Rows from block 3 of a small multi-label image tagger, named by matrix and row number. Rows with one number within an expert belong to one neuron, the router's apart. Each number is 50 + 12 x the weight over its row's rms, rounded and kept within 0 to 99. All counts start at 0. After the name is the row's rms in percent of the matrix's.
Before each expert's rows are labels from the 100 images, of 14848, where the router gives the expert most weight on average: "colour at peak" is the nearest of a few named colours to the mean colour under the peak. Only what is clearly more common there than usual is listed. The data: aerial photos of the United States (SatlasPretrain). In brackets: how many of the 100.
# router: slot weights (model.blocks.3.mlp.router.weight, 16x320, trained with AdamW), inputs 270-319
# up: expert up (model.blocks.3.mlp.up, 8x320x320), inputs 270-319
# down: expert down (model.blocks.3.mlp.down, 8x320x320, transposed), outputs 270-319

# expert 1
colour at peak: grey (86)
router.2 098:81 63 44 62 58 64 49 47 55 47 54 30 46 45 68 74 55 75 71 52 64 74 52 53 59 73 45 44 63 49 46 40 63 36 53 39 61 54 64 46 46 52 66 53 60 32 50 40 56 34
router.3 103:74 49 66 59 63 48 45 62 23 45 35 55 48 60 30 48 67 79 48 57 47 66 47 56 52 55 50 67 50 49 49 43 55 33 36 55 69 69 49 54 38 59 44 47 60 35 65 53 39 46
up.0 105:52 28 58 43 39 66 54 60 59 43 49 48 59 62 35 56 70 64 59 79 59 32 50 36 48 65 39 73 35 51 65 55 51 36 39 58 41 60 47 49 51 38 53 50 26 69 36 41 49 57
down.0 100:57 43 51 46 41 47 52 61 44 45 59 64 50 42 48 59 46 58 50 18 67 47 44 44 34 60 53 50 67 47 69 45 41 40 54 51 35 32 60 56 47 51 50 60 43 60 49 57 45 54
up.1 101:54 53 46 66 49 38 58 37 55 42 63 50 43 51 70 29 39 41 56 53 43 30 56 38 43 52 70 48 41 27 45 57 41 40 52 41 27 24 52 41 24 38 61 57 65 77 36 57 56 44
down.1 101:49 53 53 38 50 43 55 58 45 49 39 42 58 48 69 59 63 34 60 68 51 72 68 53 36 77 43 60 67 62 46 17 49 49 59 60 51 42 52 62 58 48 48 56 41 49 60 62 50 54
up.2 108:41 45 59 32 75 52 54 46 43 63 79 30 48 24 44 27 56 59 19 60 33 68 63 52 48 35 52 59 50 76 59 51 44 83 48 42 44 71 52 37 51 45 43 57 56 45 45 39 50 52
down.2 104:27 68 43 52 56 56 42 64 75 61 46 58 28 45 48 43 30 35 40 62 67 53 45 40 39 47 59 67 31 64 53 46 32 36 47 59 55 71 55 48 65 49 61 49 60 44 48 64 52 26
up.3 089:48 33 74 39 55 55 61 58 62 35 58 34 70 54 50 51 40 55 45 47 24 44 24 38 35 63 54 43 51 41 59 42 41 55 52 53 54 40 48 35 28 56 34 49 49 41 45 52 52 45
down.3 085:39 47 42 61 51 56 46 40 53 41 51 36 50 45 54 43 42 35 76 54 71 47 49 53 75 20 45 56 61 54 59 40 36 53 47 53 48 62 60 68 56 46 41 45 61 55 36 61 63 62
up.4 093:52 41 52 59 63 44 50 39 77 45 59 68 71 45 80 68 76 50 35 38 63 59 43 56 36 57 48 40 51 54 51 47 42 48 41 58 58 47 46 29 40 54 49 56 53 53 38 56 50 58
down.4 090:58 53 83 52 44 41 61 45 64 57 52 46 32 40 66 52 31 43 50 59 35 33 47 78 51 69 70 44 57 49 42 76 74 44 62 70 55 60 44 57 52 40 54 67 55 62 44 58 42 57
up.5 092:38 29 52 55 33 38 55 58 55 43 41 45 46 57 51 59 46 61 62 73 43 55 48 64 51 48 59 53 47 40 58 60 40 60 73 59 50 44 62 65 53 53 45 44 56 69 30 67 51 46
down.5 098:57 44 32 34 37 70 60 41 42 44 64 57 45 30 38 39 53 51 70 53 19 23 61 46 41 53 61 44 56 39 43 46 53 56 49 20 50 36 54 32 47 45 22 39 65 45 57 61 39 36
up.6 100:34 63 62 59 50 76 34 48 69 52 38 57 55 27 46 54 53 34 47 44 39 69 28 57 47 40 65 35 46 61 60 45 49 51 62 38 59 44 28 50 45 64 64 33 42 52 62 37 50 56
down.6 105:51 50 42 29 51 56 47 54 68 50 48 71 64 57 77 46 61 49 48 63 64 56 64 44 46 51 51 49 61 40 53 52 36 47 58 60 59 27 37 68 39 44 36 60 60 39 63 47 32 43
up.7 099:44 73 43 34 60 54 58 47 50 74 47 46 45 41 58 66 64 43 57 67 37 60 70 53 53 47 54 43 48 29 46 21 55 26 47 53 46 40 44 30 49 27 62 78 41 45 51 61 54 55
down.7 097:62 52 36 58 63 48 32 41 46 76 48 37 32 34 61 28 48 50 36 41 64 51 37 43 26 75 54 40 56 59 53 60 46 50 45 58 46 70 70 47 33 78 61 59 33 42 43 49 70 56
up.8 097:51 40 48 32 46 61 51 65 42 39 54 63 42 71 52 63 30 54 55 56 68 49 60 45 62 42 61 45 86 43 67 46 50 74 51 49 36 58 44 47 57 58 53 52 61 75 38 64 51 53
down.8 097:53 47 44 77 47 44 55 43 56 55 53 45 70 68 40 46 41 46 62 62 54 45 44 54 42 38 37 60 36 40 55 52 59 43 40 58 70 52 44 23 59 38 62 29 56 48 68 56 73 55
up.9 102:68 59 49 45 42 42 46 50 40 57 34 48 58 36 57 62 49 48 14 35 30 41 64 61 51 44 64 49 68 52 54 41 51 28 50 41 50 49 49 24 52 56 61 67 52 40 39 57 42 47
down.9 103:57 52 70 61 52 52 47 42 61 65 51 56 41 49 44 52 35 32 56 50 46 45 51 64 37 41 36 37 39 50 62 60 52 51 45 61 44 57 62 65 35 35 54 66 45 26 42 61 37 77
up.10 106:51 40 24 36 32 53 66 42 56 54 51 47 67 45 45 60 61 33 44 57 63 38 26 17 58 63 28 55 40 51 68 58 62 50 32 60 54 52 41 59 50 37 66 48 37 63 29 37 58 58
down.10 103:25 66 55 68 41 47 67 58 48 52 52 56 66 38 43 50 33 40 53 35 44 53 71 36 44 45 39 21 56 51 38 45 49 75 17 41 19 56 58 48 38 69 45 65 43 39 53 51 58 57
up.11 101:49 41 42 41 62 57 56 60 54 52 79 59 46 58 64 68 52 47 64 54 68 53 38 51 46 57 42 29 66 60 29 64 48 56 47 58 78 47 51 50 68 52 32 49 30 51 33 58 45 43
down.11 103:33 48 69 49 60 49 47 49 38 71 28 27 58 37 21 74 31 52 64 45 51 50 55 59 33 44 65 42 71 53 41 39 43 21 63 47 43 43 50 64 38 40 63 66 56 54 67 35 64 39
up.12 100:62 17 39 51 50 50 26 43 56 41 30 71 81 41 46 67 61 68 55 68 64 42 52 68 40 50 70 43 56 39 60 68 54 44 56 56 68 62 45 54 37 54 69 45 36 15 49 79 51 51
down.12 100:34 50 58 33 48 50 70 55 28 48 52 40 45 63 41 67 59 58 49 37 64 51 49 47 54 56 55 74 30 41 50 45 53 38 59 32 48 41 47 56 48 32 63 41 44 75 54 33 46 70
up.13 099:63 43 46 39 62 63 48 50 56 37 51 55 55 67 39 43 50 44 52 53 54 50 57 59 56 21 51 38 63 56 63 67 64 41 65 48 24 58 40 56 42 45 38 55 42 46 59 54 39 58
down.13 098:45 38 74 71 46 49 45 49 50 49 43 50 51 51 49 59 43 62 39 39 32 30 17 44 48 67 51 41 46 33 46 47 59 60 44 75 55 57 32 59 36 52 58 38 46 65 43 66 68 23
up.14 093:62 47 49 36 17 47 34 61 59 49 61 66 55 44 33 50 37 48 55 54 51 42 69 59 54 42 56 76 29 38 47 33 58 47 46 33 68 42 44 41 52 44 40 52 45 52 62 50 36 27
down.14 092:41 36 68 62 57 68 40 48 43 46 58 77 53 44 45 56 33 66 49 54 43 48 57 58 60 56 33 32 38 60 32 36 41 50 38 70 48 57 34 47 49 53 44 51 54 52 42 59 53 75

# expert 2
colour at peak: black (37)
router.4 095:61 52 68 70 56 55 33 58 30 65 48 28 41 56 39 55 48 66 36 54 47 52 55 60 65 47 41 52 44 59 56 38 38 42 51 51 47 38 78 61 42 80 53 60 65 41 59 50 63 23
router.5 106:41 71 57 73 61 76 57 76 45 69 52 48 49 64 33 44 56 61 30 41 47 71 55 45 45 59 67 22 52 62 49 54 69 25 48 50 57 58 62 55 45 64 65 35 39 48 46 36 68 34
up.0 108:52 36 53 55 41 58 47 33 55 66 53 38 31 62 56 40 39 48 40 66 55 57 54 52 55 77 42 50 44 54 26 68 55 61 52 39 46 18 43 40 49 44 61 54 57 44 41 35 46 29
down.0 113:53 36 54 54 47 66 52 47 51 68 47 67 33 44 73 44 43 63 54 43 75 31 42 50 46 91 35 47 66 59 77 50 46 40 49 46 51 62 49 36 56 52 67 52 50 45 68 48 46 42
up.1 092:56 67 63 54 52 48 42 48 39 38 72 46 54 44 52 56 45 47 42 49 38 48 52 58 36 45 37 60 76 46 58 74 26 47 48 53 31 40 32 58 39 51 51 32 59 61 46 54 32 69
down.1 088:67 25 42 63 49 42 65 58 45 58 54 49 54 67 44 55 58 47 53 38 36 51 36 53 56 33 44 43 56 55 34 63 49 51 55 53 51 47 54 50 43 57 54 58 35 62 61 71 62 42
up.2 093:62 45 41 48 45 50 77 40 47 46 54 44 49 23 61 47 58 65 67 48 55 43 50 60 63 33 51 54 38 81 44 60 60 61 58 66 48 50 57 41 51 68 33 52 64 63 39 59 54 86
down.2 098:47 40 65 58 58 34 43 47 55 28 40 48 50 83 46 71 38 64 73 37 56 41 45 40 36 62 43 62 63 35 56 62 55 33 45 55 60 48 56 46 64 44 45 59 53 47 33 65 72 22
up.3 100:53 78 57 46 52 45 42 36 41 39 38 48 48 50 59 50 37 33 38 49 56 35 32 28 45 56 27 44 52 39 64 63 40 49 29 55 45 57 45 52 37 35 47 71 47 39 45 45 41 69
down.3 103:41 21 26 52 60 41 28 76 27 49 44 58 63 54 49 54 49 68 45 38 51 48 54 37 60 71 45 36 34 48 65 61 35 47 61 44 56 50 39 41 63 58 52 69 55 61 42 45 61 41
up.4 109:54 48 71 48 35 48 47 45 32 45 50 49 41 54 36 50 64 39 60 57 63 49 46 59 42 37 47 51 61 42 64 46 42 27 60 42 59 59 31 56 44 40 40 38 47 29 33 58 68 58
down.4 115:70 52 29 39 30 48 38 56 64 40 61 54 56 48 35 45 44 45 34 42 55 63 47 59 38 73 33 70 53 53 47 50 50 66 59 51 43 22 32 40 50 56 74 47 71 43 35 47 54 66
up.5 108:25 77 49 36 46 46 55 52 45 57 36 67 72 55 41 57 51 48 43 55 63 16 49 51 48 52 67 37 32 42 67 56 36 31 79 39 44 44 61 57 41 44 61 51 35 49 42 52 51 61
down.5 110:47 66 56 47 52 51 46 36 65 58 49 47 53 36 51 42 79 39 48 37 48 66 48 53 57 46 22 38 27 40 44 41 49 55 60 64 61 60 43 38 62 55 42 49 78 56 74 41 33 72
up.6 108:40 41 49 60 54 49 45 55 49 66 33 45 42 44 59 39 54 39 44 41 65 71 48 37 25 44 30 38 44 56 56 44 58 30 38 55 35 60 63 61 54 49 38 48 61 61 54 49 43 87
down.6 112:58 49 53 60 64 47 44 68 47 49 29 42 59 35 34 55 37 51 51 66 51 58 51 48 48 74 34 46 39 54 40 45 57 49 54 54 57 27 31 46 67 60 63 73 33 49 48 52 41 62
up.7 095:45 22 48 44 67 70 36 31 74 62 34 73 78 46 69 45 60 52 41 21 43 46 59 44 54 56 61 86 22 60 56 50 49 56 38 47 37 41 35 44 60 56 46 21 53 50 39 45 41 43
down.7 088:58 42 65 56 47 65 65 60 36 62 46 55 42 49 37 49 48 55 35 37 50 68 34 53 58 32 52 48 34 48 55 63 52 64 32 30 60 40 51 39 56 55 32 64 25 68 57 48 64 42
up.8 100:26 71 35 65 60 57 16 66 25 56 57 46 47 52 46 53 59 56 38 55 52 50 57 72 45 52 43 49 60 39 19 70 39 51 46 54 32 32 59 48 40 51 48 43 14 44 43 36 54 68
down.8 104:37 52 45 46 55 48 65 42 50 36 78 49 39 34 50 47 58 42 45 58 29 69 48 63 48 54 37 63 62 45 27 18 66 63 24 70 45 40 54 51 39 45 49 48 67 55 35 45 46 33
up.9 096:42 89 66 50 64 47 56 57 69 41 58 62 43 48 53 41 57 43 39 51 53 77 42 50 54 63 50 67 46 49 46 52 47 48 53 71 55 45 68 48 49 58 49 48 52 43 37 62 13 44
down.9 093:51 41 55 67 35 53 32 51 34 59 48 57 14 49 57 30 48 67 63 54 45 47 59 35 46 30 69 60 34 53 54 36 65 46 47 47 53 55 48 50 44 50 66 31 63 60 70 40 51 61
up.10 104:41 38 34 57 47 61 47 41 47 55 50 51 35 32 63 61 59 57 46 38 47 40 42 41 50 69 60 46 49 46 67 62 64 61 26 38 48 60 50 31 62 35 29 68 62 46 66 38 57 67
down.10 099:40 29 38 47 38 51 50 57 34 73 35 53 55 62 52 41 54 48 53 73 43 64 64 27 57 62 69 53 73 55 38 37 65 56 40 42 66 51 60 61 50 30 41 47 43 45 45 35 50 40
up.11 103:52 72 33 32 40 49 53 53 32 50 55 46 57 62 50 55 75 38 34 49 49 62 48 27 54 48 70 34 51 53 77 45 64 45 58 60 37 66 59 66 56 64 53 41 38 30 27 53 41 24
down.11 103:37 38 48 65 49 42 43 48 57 63 45 82 56 57 21 66 56 47 65 60 44 39 46 50 32 56 48 54 48 40 67 33 48 51 43 55 58 63 52 18 44 46 36 33 68 58 39 22 55 61
up.12 103:45 60 41 58 45 56 46 48 50 53 43 53 42 65 42 58 45 59 46 55 69 71 60 56 47 07 37 66 83 59 53 32 41 56 57 24 42 60 59 62 49 51 57 84 56 59 42 47 46 58
down.12 108:33 39 55 23 63 51 50 57 45 30 46 39 42 59 56 48 50 47 43 53 59 75 52 45 61 43 71 58 41 48 30 53 61 69 31 83 46 69 90 46 85 42 59 67 51 33 47 41 69 46
up.13 097:39 40 63 56 51 49 54 33 43 40 59 49 35 47 62 47 43 31 51 53 65 45 71 66 61 37 39 54 49 57 33 32 71 36 49 54 36 44 66 15 50 69 58 39 60 67 54 59 60 41
down.13 094:37 55 61 39 48 34 51 55 57 45 61 52 45 42 35 42 47 44 42 65 52 33 29 51 55 60 60 56 64 63 52 55 41 55 67 29 53 61 39 38 70 43 48 33 44 43 53 41 48 73
up.14 103:40 69 27 45 50 46 39 47 55 54 49 63 32 47 51 43 25 53 65 43 51 55 60 63 67 67 53 17 41 51 55 55 47 56 67 52 27 42 48 29 75 60 50 56 73 48 44 64 52 49
down.14 101:60 42 40 41 54 30 74 62 54 38 39 37 70 57 59 38 57 54 52 46 52 44 49 17 48 45 48 64 32 57 61 47 56 66 37 48 65 57 60 74 53 56 29 23 55 67 50 52 66 35

# expert 7
colour at peak: black (32)
router.14 107:50 54 50 45 56 58 45 57 59 49 38 60 49 45 57 53 41 49 32 48 58 69 65 45 50 74 46 53 37 59 51 49 48 66 55 38 80 50 63 55 59 61 62 47 59 47 48 44 51 34
router.15 086:50 57 43 70 53 62 37 67 38 35 59 51 15 33 15 52 51 45 43 68 38 56 62 31 68 50 48 61 45 60 62 50 39 37 66 55 64 53 52 72 49 61 23 42 35 56 53 44 49 39
up.0 092:51 56 44 59 55 61 54 61 55 58 56 45 66 47 38 55 56 51 23 59 51 32 73 53 48 58 65 59 41 43 65 43 30 24 70 56 50 54 47 27 47 61 63 42 75 33 60 50 51 39
down.0 088:50 48 44 55 36 58 39 44 38 27 47 36 65 61 60 43 46 56 45 51 40 62 60 45 60 53 55 62 42 58 70 72 57 63 40 55 47 64 69 56 49 75 44 62 54 52 53 65 48 50
up.1 101:39 57 51 36 54 50 49 30 48 30 49 57 36 39 46 59 29 54 60 71 40 69 55 27 36 59 18 47 64 43 35 66 39 64 42 52 38 57 38 43 61 55 81 48 45 34 66 66 68 72
down.1 095:44 58 48 39 68 40 62 48 33 45 57 75 45 70 38 76 50 62 51 31 42 41 43 79 57 48 44 33 36 62 62 45 40 20 47 39 45 64 58 39 37 61 54 61 50 58 60 49 39 60
up.2 103:50 60 42 44 38 50 59 45 52 48 49 53 62 58 41 30 62 49 61 49 45 27 67 55 76 47 47 38 56 48 38 43 43 59 47 70 58 53 46 39 31 47 65 36 29 67 59 32 45 59
down.2 105:81 50 36 66 59 50 47 58 32 47 52 60 45 42 43 54 57 41 64 51 34 37 42 38 44 33 58 48 40 42 42 76 42 15 60 39 55 49 61 39 54 45 51 42 48 54 38 42 62 54
up.3 104:52 58 36 33 45 38 59 47 48 50 58 34 47 43 47 58 40 61 54 44 75 40 50 45 60 34 79 50 61 53 45 22 54 46 37 47 64 48 46 57 56 46 52 76 29 44 47 45 64 70
down.3 101:29 49 50 46 52 53 53 51 60 70 48 51 58 35 67 53 51 68 55 51 53 51 63 63 58 70 55 50 61 57 82 38 64 40 56 49 49 77 58 62 47 63 49 19 51 61 36 61 56 37
up.4 096:58 36 49 59 68 68 45 44 57 64 36 42 20 40 59 43 50 49 40 39 77 38 40 53 40 29 44 46 50 48 63 33 59 43 54 56 56 44 54 42 46 54 43 31 69 43 50 37 38 48
down.4 097:39 62 53 25 75 58 49 58 43 68 26 65 33 49 43 48 74 47 23 50 47 49 57 45 48 58 67 45 60 71 46 26 58 52 63 41 63 59 42 37 52 47 49 56 53 54 72 52 66 51
up.5 092:41 51 47 36 51 49 47 46 54 58 49 55 62 76 56 51 82 52 49 56 55 40 47 57 53 46 76 62 50 59 52 47 42 45 49 56 57 51 63 55 20 42 59 61 44 48 27 80 40 49
down.5 086:45 59 60 50 68 55 62 63 58 52 59 53 53 34 39 64 30 38 67 40 50 83 44 31 41 52 80 53 60 44 32 43 60 65 53 44 58 62 83 45 38 46 54 58 62 39 35 63 55 66
up.6 096:68 30 63 42 56 72 46 55 59 30 52 75 33 29 53 25 77 60 51 39 41 65 69 36 49 41 70 46 50 72 34 41 39 61 39 37 52 59 48 47 61 48 16 37 53 34 37 65 60 48
down.6 088:48 65 36 46 27 41 38 48 50 66 51 53 49 49 45 67 68 38 33 54 80 33 39 54 39 59 43 57 61 57 54 77 48 54 37 60 55 41 42 59 44 42 66 71 64 90 49 56 42 50
up.7 097:52 58 63 60 55 41 33 40 63 30 61 69 70 66 51 67 51 41 58 45 36 71 40 53 57 39 57 40 69 35 65 31 57 67 71 44 51 50 43 70 30 48 23 58 59 63 43 43 61 22
down.7 092:60 47 40 53 49 54 51 66 38 39 74 62 35 16 51 58 56 99 45 48 52 33 51 54 47 25 34 58 46 46 45 61 37 50 52 56 40 32 44 43 33 45 61 40 47 40 49 38 52 54
up.8 096:57 50 73 35 46 31 74 79 50 29 40 58 23 47 57 43 24 48 34 64 59 41 51 67 43 65 46 50 51 41 28 35 53 38 40 39 49 67 40 52 44 43 44 64 62 64 66 52 54 58
down.8 099:41 39 61 32 65 62 41 60 24 62 39 54 34 59 59 53 43 51 45 54 12 46 61 41 45 49 64 69 48 51 58 67 44 62 44 56 51 46 57 44 53 28 42 49 51 65 45 66 53 45
up.9 096:71 59 39 57 65 41 60 58 59 30 46 61 52 34 81 25 74 38 68 44 49 45 52 36 43 43 51 51 44 49 67 34 42 70 49 45 35 33 45 37 60 74 37 52 64 69 61 60 58 50
down.9 094:40 35 54 59 45 53 60 49 71 54 59 49 59 39 52 61 54 50 54 42 57 52 50 69 59 58 48 49 47 61 42 60 66 55 50 50 48 52 43 62 61 53 51 22 38 46 39 52 46 47
up.10 105:60 53 57 56 48 54 79 51 35 33 48 58 51 44 52 43 63 68 43 39 45 47 41 73 58 48 51 32 50 52 46 45 45 24 54 54 74 41 57 57 41 12 55 52 37 72 61 52 59 38
down.10 104:60 40 48 79 37 62 26 50 63 67 36 48 54 55 36 65 51 54 51 44 43 36 46 47 31 37 27 68 57 58 51 43 38 50 44 28 40 55 31 56 54 54 75 43 41 32 53 33 27 41
up.11 106:44 61 64 59 53 54 51 47 52 67 57 49 50 49 37 36 46 45 61 45 55 60 58 32 55 51 43 50 37 61 72 41 64 41 57 64 48 58 65 40 53 51 47 59 63 46 72 68 67 73
down.11 098:75 28 40 64 36 57 42 31 24 57 32 62 52 46 41 64 53 56 61 57 67 72 53 59 48 37 29 57 63 25 40 56 60 37 51 36 34 39 32 34 34 32 59 51 62 65 55 40 41 23
up.12 108:58 63 59 39 68 41 69 61 60 32 66 42 40 36 42 27 39 35 54 39 31 50 45 55 43 56 35 73 46 51 38 58 47 54 71 52 46 55 50 65 28 72 70 41 34 41 62 72 51 54
down.12 111:64 38 43 50 69 45 67 43 76 50 62 35 31 71 31 29 38 45 53 61 39 49 53 63 61 37 58 37 62 43 63 59 53 32 45 51 63 22 48 29 53 42 88 57 50 41 52 27 52 42
up.13 096:48 55 44 44 59 36 43 72 42 63 43 49 59 44 73 52 52 39 63 54 46 55 44 31 53 56 43 52 54 44 51 59 37 35 44 51 50 65 45 44 68 38 54 48 61 70 51 39 34 34
down.13 105:61 47 51 59 35 50 56 48 34 51 54 53 55 44 67 45 36 44 78 41 66 46 63 68 41 47 69 63 32 49 59 28 46 50 64 41 47 32 49 22 68 59 46 45 31 39 42 46 61 41
up.14 100:39 39 32 50 50 50 50 48 48 59 53 55 54 38 35 42 62 51 60 52 64 62 29 44 59 48 56 56 45 40 36 47 56 53 46 44 48 53 54 51 49 39 65 65 38 54 50 52 55 71
down.14 106:53 56 57 63 49 35 55 41 43 31 44 28 47 59 52 64 34 48 72 53 41 25 60 72 58 71 65 45 48 74 58 62 50 46 55 36 45 67 60 46 39 41 62 50 37 45 46 64 26 68

# expert 3
colour at peak: green (30)
router.6 102:75 56 53 48 64 55 49 50 55 35 57 58 44 28 54 39 61 70 64 52 64 55 54 44 63 49 32 65 55 67 64 33 54 52 49 45 56 53 69 73 62 68 56 39 55 36 54 69 54 58
router.7 098:58 35 49 63 70 46 68 44 29 41 65 50 37 47 48 40 47 55 60 44 41 53 48 53 47 43 34 51 36 50 35 51 47 62 52 65 17 50 63 42 68 57 47 53 60 25 48 56 61 71
up.0 105:32 30 58 52 43 53 45 50 40 60 48 35 72 52 31 42 45 42 47 62 42 38 61 53 39 62 68 41 36 40 52 50 66 48 56 60 43 41 52 46 53 48 55 55 51 77 43 57 32 73
down.0 101:43 38 57 42 51 61 37 50 58 49 59 38 60 50 40 43 55 60 52 45 56 48 60 48 52 55 44 43 33 58 45 59 50 65 65 44 64 35 34 58 25 79 63 47 51 37 36 53 54 53
up.1 099:45 45 36 48 61 55 66 37 56 36 43 54 67 52 42 50 62 37 38 49 55 52 62 42 42 76 48 45 38 47 48 59 51 39 60 41 75 36 34 61 61 40 56 55 36 63 66 33 47 40
down.1 107:32 48 37 50 40 58 63 50 46 67 42 54 58 49 57 51 42 45 48 53 46 38 57 56 42 50 53 37 42 40 50 52 45 56 43 37 35 35 52 50 54 47 35 51 46 44 45 43 48 42
up.2 101:49 48 37 40 49 41 53 61 48 55 69 40 27 67 46 65 57 58 39 31 53 45 60 52 52 59 65 50 43 32 67 71 57 54 40 53 39 40 45 38 63 79 48 70 45 38 49 67 60 23
down.2 100:56 59 47 42 33 55 38 61 49 60 44 55 40 44 29 38 29 42 49 67 69 32 53 46 72 66 32 71 65 50 40 27 64 61 56 35 43 52 53 59 35 41 39 40 31 55 52 63 51 64
up.3 098:46 59 55 57 54 54 70 45 48 65 61 55 50 52 60 59 57 52 63 45 43 54 61 42 43 49 62 42 56 45 50 41 64 61 56 66 56 39 45 44 43 41 46 43 56 59 40 26 77 57
down.3 101:52 61 68 56 47 50 54 53 57 54 44 48 39 43 72 63 71 57 44 29 56 44 65 39 70 76 53 66 38 51 75 40 48 39 40 57 57 45 63 64 66 41 44 52 69 53 61 60 53 25
up.4 109:45 49 63 40 57 66 68 39 34 60 47 58 70 59 33 51 62 61 37 39 51 54 44 58 58 60 48 54 49 51 72 61 59 44 37 64 40 43 59 42 32 46 51 56 64 56 60 37 50 55
down.4 114:40 62 56 58 43 50 45 75 48 55 81 47 60 49 63 40 64 64 52 41 48 48 28 16 55 56 59 41 74 41 86 47 58 62 44 30 34 55 34 52 48 56 57 48 49 32 39 63 28 44
up.5 087:53 36 52 44 70 59 50 23 55 50 58 43 70 58 37 60 62 33 32 60 59 43 37 44 71 45 63 54 34 58 32 35 42 45 45 68 59 62 48 50 40 32 64 44 48 45 49 40 48 34
down.5 088:56 68 37 45 65 39 53 39 67 40 27 60 50 66 40 29 26 50 48 64 42 49 49 47 49 57 29 44 40 61 70 65 50 52 47 54 67 34 61 54 45 54 47 48 36 44 45 45 49 51
up.6 101:50 41 61 42 70 63 56 61 63 54 45 66 50 32 69 59 62 68 57 47 51 54 46 54 41 58 79 44 32 47 57 30 49 50 51 42 32 64 58 41 64 44 33 44 33 48 36 52 51 54
down.6 093:44 60 46 45 52 42 57 53 58 39 41 45 65 75 44 57 39 34 58 60 46 77 44 30 44 39 24 49 69 36 69 58 46 57 72 53 48 54 41 35 32 55 46 54 54 32 50 47 65 68
up.7 101:54 42 42 56 50 54 49 28 43 58 50 44 50 67 42 59 57 38 50 53 70 24 48 31 56 50 53 32 57 45 71 41 46 73 30 21 69 65 45 30 51 53 41 57 56 39 50 43 56 59
down.7 097:49 49 59 45 42 58 43 40 76 44 52 46 47 47 50 60 53 43 43 68 59 48 44 53 55 47 32 45 43 58 48 50 55 47 70 53 38 75 70 35 35 75 27 78 48 24 31 58 56 60
up.8 097:54 48 34 53 51 69 45 46 69 46 43 40 60 68 58 57 64 33 28 74 46 59 70 43 35 38 42 57 48 55 51 35 54 49 63 28 22 38 49 39 58 55 83 51 50 57 50 58 26 73
down.8 103:34 28 51 51 62 23 80 43 53 29 68 33 52 54 59 69 77 60 56 48 58 24 29 47 46 46 48 54 34 52 45 46 52 35 52 46 56 47 66 57 41 43 45 66 48 37 31 36 36 54
up.9 113:47 54 44 51 52 46 49 56 42 58 60 64 64 52 56 54 49 45 41 56 37 60 49 56 76 49 75 70 35 53 37 41 40 65 41 56 81 47 67 68 57 37 56 62 39 29 47 45 65 34
down.9 110:47 54 50 54 48 53 36 67 46 57 38 28 59 54 38 59 35 58 32 60 58 62 42 52 53 45 37 31 36 43 56 49 47 51 48 50 30 43 52 45 50 45 48 54 66 49 54 43 55 43
up.10 107:36 59 36 41 46 54 39 58 33 43 50 57 36 67 68 64 64 38 54 56 38 36 63 27 33 43 48 50 41 45 52 48 49 17 40 52 46 67 45 45 45 46 54 52 41 41 68 58 59 37
down.10 119:41 48 48 50 71 56 57 53 58 69 46 55 60 63 46 43 48 34 40 55 40 48 57 52 48 58 58 53 44 43 56 53 30 57 52 31 32 53 51 52 60 19 31 49 41 72 56 77 44 59
up.11 113:40 37 49 50 42 43 28 49 64 56 40 47 34 40 47 50 45 64 34 63 44 57 52 31 36 54 79 73 39 49 45 53 46 47 40 46 52 45 64 51 35 24 50 41 61 40 52 36 52 53
down.11 097:58 42 67 60 47 58 39 37 34 43 43 37 31 47 26 38 38 42 59 40 28 40 42 66 44 64 63 34 76 42 65 59 46 67 20 63 45 59 39 42 57 55 50 56 48 55 60 39 45 43
up.12 108:54 56 49 83 59 61 56 60 41 35 48 46 68 41 29 43 44 58 50 60 57 61 63 45 78 46 77 71 52 38 53 71 46 37 43 40 41 46 49 49 40 44 65 51 36 61 69 60 35 72
down.12 101:16 56 51 57 34 54 30 59 48 61 45 55 47 27 44 44 60 55 65 36 42 49 53 55 46 59 59 62 45 50 49 60 41 48 65 60 57 54 30 66 26 60 35 69 37 24 50 39 44 75
up.13 103:63 40 53 61 82 31 62 48 60 38 65 58 52 34 34 29 44 66 42 53 63 44 41 36 51 48 49 42 70 37 53 45 44 43 44 31 33 38 25 51 48 45 78 58 58 59 44 50 57 52
down.13 098:50 40 71 54 36 59 46 63 38 57 56 21 63 46 49 58 36 62 35 58 55 54 53 35 55 27 65 45 66 38 44 59 57 56 46 62 56 51 42 56 45 38 49 55 45 47 75 25 64 31
up.14 098:58 53 68 59 64 52 69 39 44 43 71 52 39 65 50 36 26 70 39 63 42 30 61 56 71 60 64 40 52 40 38 67 56 59 53 36 64 43 48 33 67 47 52 43 64 45 58 57 46 45
down.14 101:51 62 42 48 45 30 45 62 65 52 48 73 29 52 53 85 47 63 60 46 52 40 30 48 39 54 53 49 40 55 65 55 43 50 38 54 42 48 33 53 36 50 56 38 37 23 62 57 31 57